A small image denoising autoencoder, trained from scratch.
Training: 11700 steps, batches of 128.
Data: trained on photos of arthropod specimens (BIOSCAN-5M), 48750 training examples.
Rows from block 5 of the decoder, named by matrix and row number. Rows with one number belong to one channel. Each number is 500 + 40 x the weight over its row's rms, rounded and kept within 0 to 999. All counts start at 0. Numbers have three digits each. After the name is the row's rms in percent of the matrix's.
# convs0: first 3x3 conv (decoder.decb.1.1.convs.0.weight, 128x128x3x3), inputs 100-109, a 3x3 kernel for each
# convs1: second 3x3 conv (decoder.decb.1.1.convs.1.weight, 128x128x3x3, transposed), outputs 100-109, a 3x3 kernel for each
convs0.12 091:540575516490503473544485483491461448547493440376527506488472465511491511473530508498451562446440483493497450502461485454466432521479456549517503511517529492525520473485574463445442483432460519500477564510557504438401521536494521556548513586567517495556572528565501490489
convs0.13 122:561547543451517528379426437524527463443529487483562490498472501517508501477494482515505488489499545564487523548457496479473513500536475460513548494467471542543475534526541510486522467484469434507505461497500529483447490481507519464495506482531497480487510473498515494474
convs0.14 091:497481468368420498407508504495543439531538501529502501509513453538486519512562530472469542505448483456434584473534476438582479437491513538460468496503452442515527464438485536530514541501479526476538533488539547506552548506523454545517517509444585526506551519496508468492
convs0.15 091:552520596519535514491499479509469539489625582498535487546516525461455470477505475505537411456547526515491496469475486500501527525427476474490487523553504511469496508482493489435491505516488470459455491432482421469492508485461502426466454547483528456585547508529539507493
convs0.16 109:504466513529511427472531425496588501477505501451534532519500506463588558467481459498575436500562527483503509519519477516483485518505469475549473488498484513523476519497453509538523531439489502515490520574460508527523534491445546459508467462514471477564508516439533500428
convs0.17 095:521571516520460516496520486532539513554536471501598595460475461492519490519481545482436447522445518464463477545459520513458511457496457589555497476447496524530501510482438539436432464519543505520538506501514539516474458511484519481460538535492546509484542484469532491484
convs0.18 104:518487540464524539445446458469539468517489516509568471452518528576458473496530495531475518431439462518483483496518516495537501493476486516520473445498604501497506549551506501501490462490557515524489521541552510481524534554401523512518536478430480490517457503428518510474
convs0.19 103:375473552404528501559573541511527506497519517525517544518508493494512484508434465555530477503496520573466498484505497558449515459536478510510507568504437496492525474506459520446496477545553459486510517560561551470487473454466537539492501546506477471469513496481493518462
convs0.20 111:579495480543461472496393517483513504500505535531529472473479532567505447530488488478491514567410490498460497450517508462501482498456507524457488472466537432493536480483507480495502446533528498494455548512502527522477477462532405516543480516453509502455471532442525428480
convs0.21 090:442501495488493570443536524479510517563481498498427482444505437537491503558529564551505473472515485562486479483453530496512473478514484584480519479492499485473537553527534528474446575497497523470437481491469467478465459467473483445549513490474549472481530468493579553471
convs0.22 091:529500516472492494492507495425424536469526483532559530494438500475540486450457497572603552440418417512593504516498502458508507503513512336343515481391439377347561486525525517553513501521507523507528422443473521547485503471508513522514473578452506450540499435536507515437
convs0.23 088:447506551456463475471466545471458521486542458557480504482542485521443534534529526503499523520435575462533498486494480500523469515500499544523498472518526486549484462509521453529482468515455507526491536541557484590567567486476475476461508480529457486406494478481504513451
convs0.24 082:500480531467472524434511496518544541528487446469532516500426490533476462434500495468498561516508460420545479495511532503467478510480519532475511483477476501510546548478502475528512483504490491490474504531544538492447578538552548578585596499510475533438496523569495472479
convs0.25 107:485485486488573508481445506499487509540512531459511443474509513507519489489530486490446433589486529423476451495483492520531492464493526472443413613617544440450464508465476498527498488434505481367447506547530528372472508543540518512521536554528501439543491534523469510516
convs0.26 092:506501537491485565557482458533575472518497552622491519500506519536521538512548471473542547506477583488543537480552578463494526472474509523532512544512499523570567480490528462471483480470485486466494552474500528510520495502499512541453538449560495487541493488558504517504
convs0.27 115:462478486446426520426599540482458505456539534475494537590501491436478509428512488481508526441563498513510527511462515503484516491512484491437524446524513479541487535492510488500488484497511531529494459467475469544475415552455593521436541457528484496527492443514493531512
convs0.28 092:472482465508500448535447554499585577555461440495499501429497592500526460488504503491509563520551568523484490508524478483485530528501484446491514532505525463518557545492509533468460510470501516534435501532508508489503488506469563476509447481516459524557504502547507490468
convs0.29 086:460446473431516436431518501450444538518528503606522539519473577431451484517513456492492544422508450544428544476514508556536547469495503501512499472508534537480536485552531510494540479459509523515434516505484510497470524505533531427563476503523568451492545538540433498473
convs0.30 088:496513461478552432438537479521509509439503496556510518549530470642555531475485553484507496524524507510491491469528449496490444536479504505457492552470466462546478535524515547537516550480513466493495474503436526497520476497436450463445530427470451528480466497463465498447
convs0.31 115:545498480566473439545493387560450487537491534421614516499537486531533499503445527497484535430591548462422578528507511540472483480536472473470490505501446481495568419488509508469486565501539526496495508471501544535484510480493467498577493471538564480476512471499503503473
convs0.32 107:540453512504460505515428509483459482531463551496508485466482551489485508501451497447471466493548539450525456491530467490502488506502492437542497506530504512535516547580500513479448455529408481494482481478468510476501451467497520485583531430512516469543508501480509540528
convs0.33 121:479519453467578503558415491479521506526538517426410534545473495520454503430534517491476519460493498538495493496528532511478521477458518532467475453490524505528461477525512531476498506475463472493509494503455513425470497459491505490536510512530551491533449472496478498496
convs0.34 086:423394476475536453490430468515483498473421530418547527537520489484529508485504478440491517450525520550504498454489528588475520509502494452453488547516528476551520501476467555457499531488492548547523581550509520496495469525412505408459502488482484534553536539499466488545
convs0.35 100:521511489496553512490465468497440498540530488493565555592505466509510543506488508549452496554462445500485498523522473511496452548504489492419450431520495557494530530415515538547464546477482516580498494491528562431458489475463443467482542472495505535436558490498508531458
convs0.36 107:478445562384495426452496501500558485457534585465374556474530540542510524519505447489555472479471565519486419462508497488480510479507536500397416525554536558538503415456508494534499526516543465507468493550456525505556515517499467466534570489451522493510495533492487558469
convs0.37 099:460447446462390463508544530519561505495532534498453460496519511509480495507435455533497458526523482472451481511477473471473521482479525536565525503484443458530514500489518505471535500494529468503522489459476543462527560576449524547516479502428449535538462527511512445417
convs0.38 093:532474504408475473568468521452474481505451592440522560498533539467548516539501449459540519483507424498468537483510474496481496473498544520507462479476463567524504611541509535534483453492499373538534535499467479458534569517495464439497486572498533473468490509517445515455
convs0.39 100:411545547453416469495474477520535539582514481399535563503525443549559506483477508454531535553519551451586494493490505486427503528493513543515507566482498548500516527490474546540496506496496465511487489496487498530482485436516529472525467500487463511585498497476475527503
convs0.40 116:483363516477378524396474619555459556465473511545538403461456541498593508549505543572566452476510441535514540509480535489494517491536513467494509430528518521547461498522461458545510504522451553568466508455612435451527476478506461519480534509503478513496549502475503502483
convs0.41 104:490487490503518524455526528512573489544438482413510486526526499553495517453478489481399391461559569561535501497502507466489505533512499592581450481458546455553459487512512444437502444451469444539476530495473454465509514471533545628457596449452476524443525461523404500487
convs0.42 092:467482473440452499533524574549515483608578548481506526517531461526568544559542553548431522449483542465538497460469486533484489540480574557464494504522441497454504528539504485522482507490492448466529573550566518564490454605504493416446455547519474529464527487561555520488
convs0.43 088:504558513541525512540524396522460530387507512559549479530554448474500447510479491485531490543542502563499540538493492576527574522521505509507445504506562507541530518542536531567523466521451465456557424476468519463542474448477512537567513532493406494424544487507445460509
convs0.44 098:421522459433446526470524428508512571493482466511502555466456473452544505465436532512492491609554510509508512511507488527445524466543534571498530508516469520561477474549498477515469529462444565492505483544443516533523521544579433532522476524502506568552524488557572484479
convs0.45 102:471461552459501532551515518497499534438472491574481489542559459504530465454454523463530507482437416477508458465423517491490486496503590508527469495474504495519477465517460518502431467472558474441505538547570494557506484511472531480457498474420453477482525515528499509519
convs0.46 114:492460491531445534510560539487483568553473493505503495497484482536487479471483453544534539511500424445501509481458483494513467484567464503515525454420504581463472509450512516515479488486502488475510556511457546488456493515537416479523533453476539514456478505491499494473
convs0.47 119:469531488512508474465600464525404563489446481471556480528552462443477513429453482472488495420512556501432530520479527472468505489499496520474526500535502486519509528502515501548490474488487476490485496458517573535495533486454514497530501497419446470533476496490533469422
convs0.48 088:516454565456486460434502510517551510436458442539559505500489528513482519515491453514461502553497484558491502460557510529467551490468542466434424538482498490482495513462517529554472514530527474494454432506478485457462413484447523492540464437425533483498529526493503568549
convs0.49 118:481540518487385333527475531465395507493553529435465516467541532458507491504539437476437522582479553561510559462518520508516468471451491448484539467519516512512553472534477502550549500547512502482461506514496515488590486476479475517518544541478494448467469528501491470485
convs0.50 098:578510593534517507502497484532530549549560511508565516501499531480554492465469486494496544464476506534509518488491452525497497487492517541531502500474499517481506439504476530456457532458502511479432516512481519482493520484484468502485496516455477557513516521491526458509
convs0.51 135:397619532509597470598505433445513533403554497468537507544519511504439525442533547488458485465462545446533471479543491540490537472470483481499451502475513513489531477541503543487466565508471508480432498454453448477454420477514463501530491493471479499484490432452412496513
convs0.52 083:515428458540490557467534436528575527501428525456492513497539514528540434525575545524479523522507486597430529501454545486515522524514484439454483505465494511466539585607475576517534526533503431501421497503524564525501528442558488448501499538539480414505535487517485501554
convs0.53 104:471496541536508483533500515534494484461593499495590554556517515454520525578379534406510545528493557526382449478555467528484514512484477540536576537493473522524530449526529485478513408504498500510509552466547500506534544472459476487455469569453473504602531471466474457455
convs0.54 094:485480468515442498509477532503508509465377574509423471467490463511505473476523490538580552494511415480541479530463532518529489493524493554505522523527583493474502467422424501502443522517459495448457499508440532504524466479531481520487482437472524480429515445441550556497
convs0.55 097:513493586467477468484450585520490508541529526619536459444491512519482463487548481474523501535541461436561454486506425513517460548454513510529565544535442525533501454464440467473464428549613473505469505491486469489493538495483481454487571493495515460529508546523475475504
convs0.56 120:456524514386538562342422474492538499452422464546588472514482545527496474506526502565561509574449410489484493513502516496512473487532508541499462558499534522542497515432490477466451507531489420520475514567529510506443492524548557503462528510485514507537463515498513430489
convs0.57 081:390486540510470510511556509556493486512483495555551524480473491411494424498552499435465542515542490532522453470502518511497477512464473502441548488481486515483455549514455539502492525506525463501478459448482477457440572514450530480583552499525581506513526490567506508495
convs0.58 094:501482506480505528476506559457489558499493428585499458569487409581567552539481559407505581434589560422550502473487513527565481474494542597538526551502504540476491452466535485494517489502572494531478527484509548438432530518564465457514493510485452508483457481478476583533
convs0.59 097:471469499544475516442551475490507537421479519573445498504463494525502548507491512525505478536491568448457510475473471491537509435503513503449417626467368496471382503466536578473484499481543535510415494544552544576461509537513406477511496399590494516509516463506493515403
convs0.60 108:495507499494509490515467556540502464551548526485476461532381505454521527510508481537546463593543497485443507477486488510494469509462509550421520536509532483389441450543468477448475481535426497456449435547493429447519538418453480594610538478506530465518473511444502479504
convs0.61 109:518481484499552493481478399538533522442487489518493417477566519478495533515482458514560465540526463498475516514495506516505513480536502479519501575524474503523498545525523501511435510412452496490477521442525536540481483532516469457535522507388443516450492512531465531462
convs0.62 099:411487516426444532519502464467521529516438426445502577515503545489506508444473533529546487479510398438488468470485497501479504476456519513528506496510526486500535470553522436456569506437480434447486504536539515537484543493535457500612513510479479526448520501489480532531
convs0.63 096:498519475472419398529524491543487529462504488418495586554524571559501526524416482566504575526477560444433449481528478504492544496519474480443506520552517493558527468453496516481519561469507504542487491478472441504516512511480482588526426500496544454542528476507514530451
convs0.64 095:544480446484578431532451557425480469522479513580486511486479538471464456461459494564549537537469495462496465470512504530505493521481542532475469423504516523505493498483540530493513487520444496550492463498551498488526524526484515524497420460535467531504544473463453440534
convs0.65 086:532462505400525516453539479534517532506459498529437481542503483497493556466517527449513479556430569435458558483445568473510517471514489510482459481486465504502520432480534459515529473548499460507459482486487539475512474506476443559501466504500545500518512523497539482499
convs0.66 088:565522503498527425480520411504500470415465486465592487546506492429487467517521484477497524482516515534444464492465483500487482453557514476458449497497494464548438473504485482483510468452518496521521484454499545540553452564551584459595541521456495526447542573484504485477
convs0.67 102:513519491466414525483459471441491543560495484336482525517477479463503498562508465573579507486497572469448476495512472519454532492462470458578492569468415482521482411513534479511516524496527476499568486457545470484491481547473528536443498553429548478545458531496441466507
convs0.68 109:500505514497459529491509491462470568491533538471436529490491504544492485472552469533542533525506549523488496473512523537456508530533486471489528505509536495473498507490494464504487517523465494502457466454480555441500464502539520453427448387467412506440417504463473520473
convs0.69 089:516538502477558510482475495495454471481513534392508479497525453476554496387494561588466402536491474594491535470495493489499471486528477395535523508504475486484561499548550458500467417422422492465493520475524462469459448412475520476545432553509531560473492476541423522475
convs0.70 102:573474398508536444450640587438532470463454499458420492467466507493446463515466472532498439521505520528547439498494499518501466511543522409513465477498539492478510538550505550542516452519538449448419491486468567559530513517448512462506513462507480534490480505519490474449
convs0.71 094:540545548568485438514528474569549519536450472451519483453530525469542571497475510508427477467551474517419491496542512449483499527513539554478469460553491521535510522485504491511533487524444503477502512465495502539577458482439492530500555529460471494457479495570500499527
convs0.72 107:416520507487459549480523523510545533479551545461449546529510469487535498513493485551547480548538526490495446467488493514453506454509488475502530465505484471570479461491471493516545523576475461477526507495559443529484401526465574502461460517543423574520554521468523520412
convs0.73 113:480534491510498503463528501515532505525507440484522484533507493487492503501500468428498368558608611546528570514486477489417486530530506490474484543479499508521534454496515487480491520491550509522494499430537498541539477512481494542526478542503509463502501570499482487523
convs0.74 088:475555537548492565483522538532515508481441497456516477489558522620481524572464563494496525456442529422479570536457493455540553522476500586491514483497520524493494560496485441506478523469518504488501430491489505438444486532515459525460535555495453504505515462507495575534
convs0.75 117:504483563500599432494414544534541473533508543500542463499471538538506525512498436487528462466478481458471575473514497510505447487469551494497503477531497473502523499495493490550528462525486515492467502586444482474489544399558424430522476540524528447549515493459528484485
convs0.76 084:497546466516540442483486522502518518431542506566512497506493481515481429531463494492456552473452454482419476459506525496531508445475501524450546459529492531534542488450488423515448443554458558512487503497509470455568497589503437557507492512474510467555499493475472480476
convs0.77 088:415453522522501477436530570465442469513473437544445473506483522584455531518521555448489482595502487525560497427507488486462535473480480461489499509468457432471503497514463423483498542479514564438492524467525566504468504481447462616596521484584417465435377545466502492498
convs0.78 110:512535505456500517491492530446615469591482488471556488537502504520506484504534498442469502487502506484502472471514513493474500504516491502459471425445520485489468515538448487501562481485524447471549506492522504497571459485523536420489470515481538433511509525535478508476
convs0.79 098:520467570500503571491459495524511472524531547566519444477503545493514501501473514495566526496485455528485507502432496468515452470537546518522489450477520404568495558474488493541492441502427556565519532508546541497539503569535483417538482467525464497484474505504506478558
convs0.80 082:473535493465530455504513443417459451472539506516501528506565503498507490420567576486512445506506500412533480529487460475491517482469485485475544475502442425485505563511570479514479457570481499569427505409482542487502518502527521440543554470448521504580477587437518426494
convs0.81 125:451460554434531437546437453532495511529559447601559508487532511409471545458510504502536456433463642559499471491521505516512483463517494526543472538500535453455561472490463527486454478512525491518526495478496503512476493522568508521525467515482496543473479533546514531507
convs0.82 094:453472393524516456387402405556514479445499545497516555487522492445452472438552508499554465502541543553584428524435520503522478564548472450479530530489536473463495526532546533507492507492382522546510506511472432498488427395551577470464555465499425536499494476487481551516
convs0.83 137:381483529538432524565548463575315505606518424474563469500524526522551487511458495443449462486491532487507469489503478497491519493527532479484555528460503404464498533518457535502477555487517433536513548430466492481429519453477501509475497504489467483499507526519473528491
convs1.12 091:516502479507528513476479447524517537530514510463563482501488521552486491457555472530488513517472565424501502538492586545520491502502501525535535517449492456549412543548503525566523509476509560541443482519470538494456453434442511490576527400426507564502458463451480537515
convs1.13 097:562515529509527560468482512419545521494512467565498449595483512488527469494480489521500490451501514520470464471408520467498510504536494480491572523526522554516437540544534471468631487471450598461450452510480472462531591511501446506534521517501518544514544528524494584543
convs1.14 088:473552443489526488528464532540472454504477447478460510524440439543539472491531511424537482511531542487522463482527506478404451459494501553495499594487503526478504558486521485424472477583517496488469461544481491514521548435510510481465511502470522503506542409423551564480
convs1.15 090:537513535424482529443511469607477514531444509419436477518515516462520490493501480447575452421456476519468533518561494487522515499505513520480507481501484483496502452521471478558470569534457547562509463497489475526549517529535467524557474542503471486436489499469472530495
convs1.16 105:543484505425569485520590461566511499558555479496455492524494495507456489475537528506481459449530498541523514469521515599524513478480516515507487524509582515539485524509501432515474573484475519483501500464487520510532466538527502544470554550481528470454602477480474528552
convs1.17 095:526480430480495506446437450473484500494458437511437423479530493536551497444535488530476456507467476489485494508521504475528484462509487490455499474548486526392517538496534458440509489485523570490411507501516487528419518501496538471491525492513499515498580515461495520428
convs1.18 094:550468468465498499479535524538473472534473535449391509426485489504468511499540577461501503445534526549512447488507481587467482500477510520494532440463486458456594434520471470557548508491495426466538429466518486552414469482439510444545535500432534535564560493483455504518
convs1.19 113:431507520488509553440527489515459513544478512482501453485587488515390479495455516506597444446411548521488443496488549500591492502462458535501449548503504440445553439485504493556491527449531521485479560460365475465557450376533522471559502552476499428472459491599469568491
convs1.20 115:497469472577401451531542458542499517485620509543577392503497533493431440454374545520498461522434470488432518488470551501558525498512464513498477469540470566534497463490527484473512499459438511524496505534455536453507459437560503437611520557528477485545501527513421459539
convs1.21 089:532451537483519535422446496520525520525474419515539465414473505497552424504429530470506473561465507531506563499519585474494484509521514511531498452576531496555465480465443493505528506543461545436528515531445586508474513483518502575490567487521553475447517587471492520466
convs1.22 096:512580534444425497536511462455503534520497481519516538477542501470443495540562518482485495550563479444413498529481487517596489475431489463635594622640590428545546508507518510491503462463498525587544474509451494531497515495569504382460438546483475520497477533477519504507
convs1.23 084:493493501543439459482496527490516482470514503408533496465408424477543477514520533505439472493479518507523500537494535527524444498490558481473489543513559458447507594516572497514534490477540352518467459447499502506426432454507595540544528486450603569493454503479555515554
convs1.24 083:550496528514474503457414480480489520514458507473470469465514539548496470521553530515528484476467495476549504476496526583513489484498446437501450517493518495533494490474487440454584475462403490480483412520479515481523503518450454450429506434464489541497506444543551439480
convs1.25 115:525548491444403520517596468538480510519526507455501533562464450464500541550498483547513514437474468551524535491486516566506453452449536520501521407352387563603565569571525481501534496555467465503428566563507520607501487499489477458487505571459482443535534509518443493561
convs1.26 103:534505501371409595431422443515554438494529480529460444537571502401490545538468531498436510511474475517482500480544545482582558376489462495473512485441530476478444545488512512478511545503474515538476452534487569458524449582487481441476452517530495507526414543529404499525
convs1.27 113:464475508476483493512520525489528479497459566486461533507513522486528522500553437493479516500447538483478539517453530490455428491553495487436472515516458478515506492488476493488478507485484519501510491527512489471468543546518518555534520503505504453479457574515466547472
convs1.28 090:494531579520494522411536480515501507497516527460526363519492601511465498462542515566512482472428504501456564562469509485510516454521494494555477487457494503491556501539425528576486512533431425549535501488474518474461544574519473487475498445479497532534489482517453482499
convs1.29 079:501465530503527556447509470413469408473515566465505519578512445543550564468538495520552479508440544500522520497469461474462470535534521418466461524582506456462502518495514434503513474487505510457523501496495477437508422507477482526499471542466480516574491513449512532508
convs1.30 096:469502514542422530521502514442475483522512515536517499532470515495429440484504434505568489419492462448522483499445537542490545518507564489491549519474430489573438514545480593467511465445472540496407488544496469468545501535567526420480551451558565488582564468548513491442
convs1.31 104:491493493499481507499536465449484506581479460579544390542570547437464499544469533498532516429383527503560474518482510483512515493517478511515542461498486518482495480482541497517537509526537533488412539541468543474497490507556424451543507500480507482528447565499449495505
convs1.32 108:500549527437567456527503523491511510502540445539543498476539494466531476479488521461486511431543449514516493499581468525506511498483490521475518580543455513489483518544517494511498527521524479481496496542581480538526485599474396555554457570547530466496515535492525448476
convs1.33 106:553393523461606527500535496491516533525501390451463503458538512482458578514529449498496508537524495490514463473473488520521515501465508501475439486451507455475511503530548551558534499491465557526503463457425460558480466415449522541520504501484501577598550562633536508501
convs1.34 087:450524553520479521542548446524460551491467602455549475516480511572381487487539466528464505481453538479463542505511502395590533484474509477466531454522469450578497470479488474547441526561526532513476496509413477453466459514464563506497544546487442550534465498439440522526
convs1.35 096:520551539559469453464462488498470416502555455557484491535546500486538469444458457474512480612478422512563499517461511605497479549405474455498529592516541583469457467575509530412466413538503576507444519531526445546470517462435530526536494508542501518512473473496553513468
convs1.36 095:533534528553483534502608464492542537450447514515497499572495444468483418434480573544571478444554468447533468525509503512499505502442503457521473498484521473506506487448465562528578491537514469439508514460497545498487526540455520506460396553505527512514500434525488435488
convs1.37 093:526484479508517481567536466543533511455478515449496558540515435450498549509468519519499459541516477475548510492464488488506439478508524503460505481487582485488505502451499498527487471567467500506437568485491505494525618474566450425482549397394586539485451447547476478544
convs1.38 086:478446486496502517510522514471526483419568480479479565555478464536454545523501473467514472508499527524519527542511527439511471512478486465549452498520464490559428559429514543471380485425448494540522493463531473498603592433517442534527461556446544455483465497517520543505
convs1.39 098:468450540559576504498469557469473504527502379496468502589486467472554485494536544495546523468462499539460486470439520536498477486542475495438586464521430540527448511467557454528475538488402545506442529517503523494514517562555498462447520562518488461497547498508443528591
convs1.40 099:501465528543513525509580467491498541488527548424550501511524468489425502484540482468483471552438518490401499466433520445485536470490501525535470450501492543504442532499468478536464515471500513509575458534468460544482524518466525470589526494484486510491480538498509474504
convs1.41 114:521563476487459490467474467551516535500515426497443556507467517470499519482437452488524459489525474491500532533484521518525494475498498540546471489436426492440484516547440538466443517487531477569560500559591466448479535513374494370435510547509506469527500488456503525484
convs1.42 091:442569473561501520497457561502619476410512469517496455463493439453489461495411522490496501532466506462579456503506508491511506514490532535564476475546458511472460530473522529539484519455505491525426493469433452511613509459551484532560439391495512526473419544473516501593
convs1.43 092:583471461441485467518496455496536526523486549531458537528518458507527526546500456490488503451492404484461471517547498503478424538542520430436466414517506572480462520499547526369473494468439453463501490519566477545505494474494459471582491575411523539540456467440553537551
convs1.44 091:519474460456556597474497545480510474504527482457530535488510482505516494509551498436534476528409484481503458465473539465505477501503496566483497437464486512481486554485485510519488504496455483449530514471568523479479511479520539444585503378401536526467513510431424445474
convs1.45 099:535499447462520551478490442415427495502522472536549505501515516525509544487519511482512543551502515523505446442465493503489546441550487493554547553485471473505471506500505541510507517495489520413516473512520501572459512604447461494486586518469510492489522483451547448500
convs1.46 117:555470480516479513534560568558497496534614470484503535494516507471480512535475492452534501411426523561503472503489479483593524483501488481436441551600492488527565534474491497451514489538535563517466584513486514549507550560471512675547470461512504512510458471516509401442
convs1.47 111:446474525501529474538610472531407560563456533399602480494489542493508534461482481491510463538458542521434502513506488461473534461532506540453548532496451514440505492544454425508489446500541517498520476507513527485510502461452508495491547513513511504437460574487497510542
convs1.48 083:456487577501497473463509564490409513572576550457498509626535550444473462531458494473451519467517471448534526467471506498506546478492517497549566493487467466502507508494493482466436516527530517560537517503604481527554527552546433530441487506578414445495452434525502519513
convs1.49 102:478489546476478515527564493506465442445546517443565460541479519480433496521475497469506506534529416454540527535525486478432506446461508525491472518498498442522534454425479553536479460437490495460513476429424546552421552460515515497490476501502536497536465478461521546501
convs1.50 102:495490482535472464514478495481537509506517464549491542443454497521487471499512549471555500504552531479516529566559555532501526556527524480484489525501459518486513407510482448535495529489503558492491541461519476476514542508476569511490481465462485497504430404478481370498
convs1.51 125:538484474499485506538454502481523520457461566532582508518532475478486527446510521488514492497519445483444597482501473473532516471558493492526489501465520505529483580493484501542413497521474513497572485539582550513503516517451505502538485458582504511469487530523537539494
convs1.52 092:500491512443468377516565514572470513509551579529497461493377477566440516426499515504542476466468520491527428429451499486532506529526511474506482482510481610541557488530478386482427524431416480465550482527443528490565423484485494506477463490524447467465527538470535593553
convs1.53 097:480544454482451474523570526522426516492439585560514453461453471466500498542501509493592505493476536476542548479549502500488489551479487486465459532546523438443417545518510469520510451479540463436512460485498522492524506496451534519484469479509545560478565515446432496557
convs1.54 098:490487485475627580569478513523499579428631496493444485526521471468476560496481543527441541497521499517481507502435561534522508505512539498558516409430552457502485509485469455542540514530524464562481517447531519556454543539477442470528508482516546457538616542498501573457
convs1.55 087:423492565502434469399512506582483399465474495498537520537440567539534423541514535538438486548443543490464469492522476471426529540505548505389534568456419474414477475492560482529521515536511521511465542487505512461548473475470504532476507533488432515509436466449529532520
convs1.56 103:478538503489534495594474516544546492481577594438441491453428491534500411541575510533467493505553479480519501463512480412451506508490473478471483473486439548526499526447460549550506487544511458495606493421576503516484504479462552523426535489474471568507475468544521435468
convs1.57 077:503511550498509499416513528478566403525487502531546488513461536529506590504475490460479526455433522461516463508458509511517468490474517525542533510486502409483455486509534433520473514504460488478522562599529521542503489503421499511493537505452495485489517517469538504412
convs1.58 081:484524497440458506589485508516483492544482484535525497480488457414413455621479445460542576531445541475501528523495508487449454452459483475510490506411403463549404467483468506445485478534562572490540506476497547536469505546521435494501469457490483410511520486573519493579
convs1.59 096:500482529575511502490521494486518484526522489460485523550523521481490454474539480427530535468493490535510463526529514473487482528511483601551494532518400620458465432491455486562524513407507446391497539497601482468429444580528549519528411510507599471530487548517514460523
convs1.60 101:463369519502450455477543506501509517494439461503518456511474545554544458463490463584506486444448524558528552514515489491444476520484519573553570458505502485571553498471484516470468495489525422490479513436554555532526541444550479509462478535515540428524514554458504526481
convs1.61 123:548550549544577439470447513456587564535458549511451439536497531506497450470479532477563476476471524525501479486467479515477473498503493522527499447495500461437518534502550501499511466480510564478459503528425437461566513520543453587481512453514502490524479501470521480528
convs1.62 092:478491523511428528507504510477458518524553500463547503495539574583445449479555473536523479664471588567416467461514524476542566504485492509557452512447502514520408470556465445516530498484525437438521503496479476574600557509497425514491473506503473485470485549461482493473
convs1.63 096:565489496483473550517425491441477520515527537466488502511482428493581505485458508507557547469469499482477476504503498449486455471537504458451529498444461510538577508461546480529508466530461485610463507518489502493519456484566481436528503492450496534491467477473522530493
convs1.64 094:505552483499558440539525486491521485408488548516518560456511560522545528511451504473503520495526485559402571489542474427518513506481561486522471428504555528502565519474512512567476468472424489547493453476550488485430535484524533486478543571442491519532538576489474536517
convs1.65 089:512521454489498529500543525478552501536503509457482429498540515438487492570550446375526486439535426509564522518512553488464523506508515470547529590531552477540463499424493410483527500510563496547433443448516494524569554532513496444561607371521553523496544420497446550435
convs1.66 089:531534448529502503609461456510467539554564543462498510558479437524518560507530436529522477435453523454577507469500503508536501569432516576533510499478561539505499516532496522512430522535561430523400555626521476467449485548474505487438529496482546573499495492490504484475
convs1.67 101:519515515476471551476468510425537534497511539525515547523490504416487518581474462501548436520477516543537441544553494514500486501489498531550358534471498462526522421488465510436516424502495497514585478520458507504520534475491531537457506558484453471550531470491520472486
convs1.68 102:508546431443552465459437503497532565478462520479565434469509457481548502509492431445501522547447494503459488515481544486429570493488514412490475479516536510491492480536500521535428530434509532517511513502464518545442536436507526618399501428541496438527530451515496491542
convs1.69 087:474615509511476472530438542486541496470510520558477549551538540574453498506476490533527421491483469600426477493534452550526485506526544435569499475515470540460543483511555524483474501561573606501516543554513466509432427502609432453479554531583535464524532515552482448466
convs1.70 104:552550524502538529465474486455504552455524458478534463558483530474596554495570491509435432520486471480499509514487556508435439447486475524455516518517551529481475483552443456435486480451476443447507551553528536518488518429524512509478551533523496546515448543558445425555
convs1.71 099:486509467496460513515437520471449508539547528444505444492500495473418524577466540502557534477568500530548521466543505485533480502453523516494440501422528514445569527476514470501502447523443456520473521506470533544482520543492462493528569470541464493516398415557464546514
convs1.72 129:561418520465604417481494633463532483516434531534522552499534463476519510492504496433486545526454454562505423491518512507487475516526488526448458556548422531556504572418456485514461469490568545493533486543486488502514612444402476630426443500594533485429492454474451465548
convs1.73 111:546430528464538484498514498494524492509552556470496473582546604509488460535484462502521521442427457476561520526522445537508567544461502517518436435470488525451519488328521512561487514499490508506536533468510533480504626532495495498483490495488445476509452436455486514538
convs1.74 089:552543490452463525460508462521532506482542572517472525467537443436471381471514522462512518413558511428576559432503480392457494466524534451571476425453503492506468463441449560455523507520515561541561526527540544555491487449502494568517538470512496470539484531524438453482
convs1.75 110:558510507480491460474496557461455537466532434544444493502511497485464531467516559453538472476454515517541497533506483525532519539422513466514488543466453532420477452558563484500491515475456507537524485522503546516519463465480447624526553516510478483485546531493448517461
convs1.76 084:522462463513457486529479524501538387468487532497571442480467501564494530548521494511514522485473552448574535514452491546446497507500488484508476491513511433569494579448478495450485546568515479521527485492527480447451500500551453507515546511493508510485541495549488515486
convs1.77 092:445462540548532504415519573563547473494490429526585458386574552514549496469454514493444493484488425469519533497565474416502547492517591508552521522569508421550522511477500453560489441501518504543494435453536510511461433519492499398507525510511489517513504469616543494549
convs1.78 103:535508460411541528487483516451494509497508474499414550505447550479566466467495484536497528343612485551450480562503515544533514408476512506425539592523478509573456480538461456489544580421485505466491550486530430483555497523497406518494534558435496482537507419485445594515
convs1.79 100:574497494411544519545517523562503434485507550552509450525543473502496540445459532449493516548543489506493551520484536530515506520536487513533556491489498514473552535532508512514465479525531498422479508404513441427497475538465464450622434445551473451475486492521431522477
convs1.80 083:506530504517544490498451510481537543447511463510529506412424688510568456521414473491544518512457469553515557538572461541527459555491482480495597535519544483432542525461510498478476476440498543577437578568450546447528545460547518638374530446495523579508550458551444439514
convs1.81 105:530471488541522469491495565492580380577400495480417483446486505386485622488572531533443511399481512491550489546499523509503494552450479516497442474534530481507541492454523533502511523459534491526453509489506477517446487507501408549491457552497479476530503434545521442503
convs1.82 095:482446448509565520546537492479404482474502474459535531496425486446541552524422464525459502500535516470488475438497458511498435443516461462515537489518579489495566534609545552470490459448426512471491496561421524501420578512509509566463518585529513420440453547518501454525
convs1.83 128:536437512496501477537547462443576529498442466510502474452491543514505500499489496539450518508611452453608468519531490508429518503524537531527504569510476486520563582473495487458485441548520493564534505499549526475432468528483474531501540506522466527530501415488549483398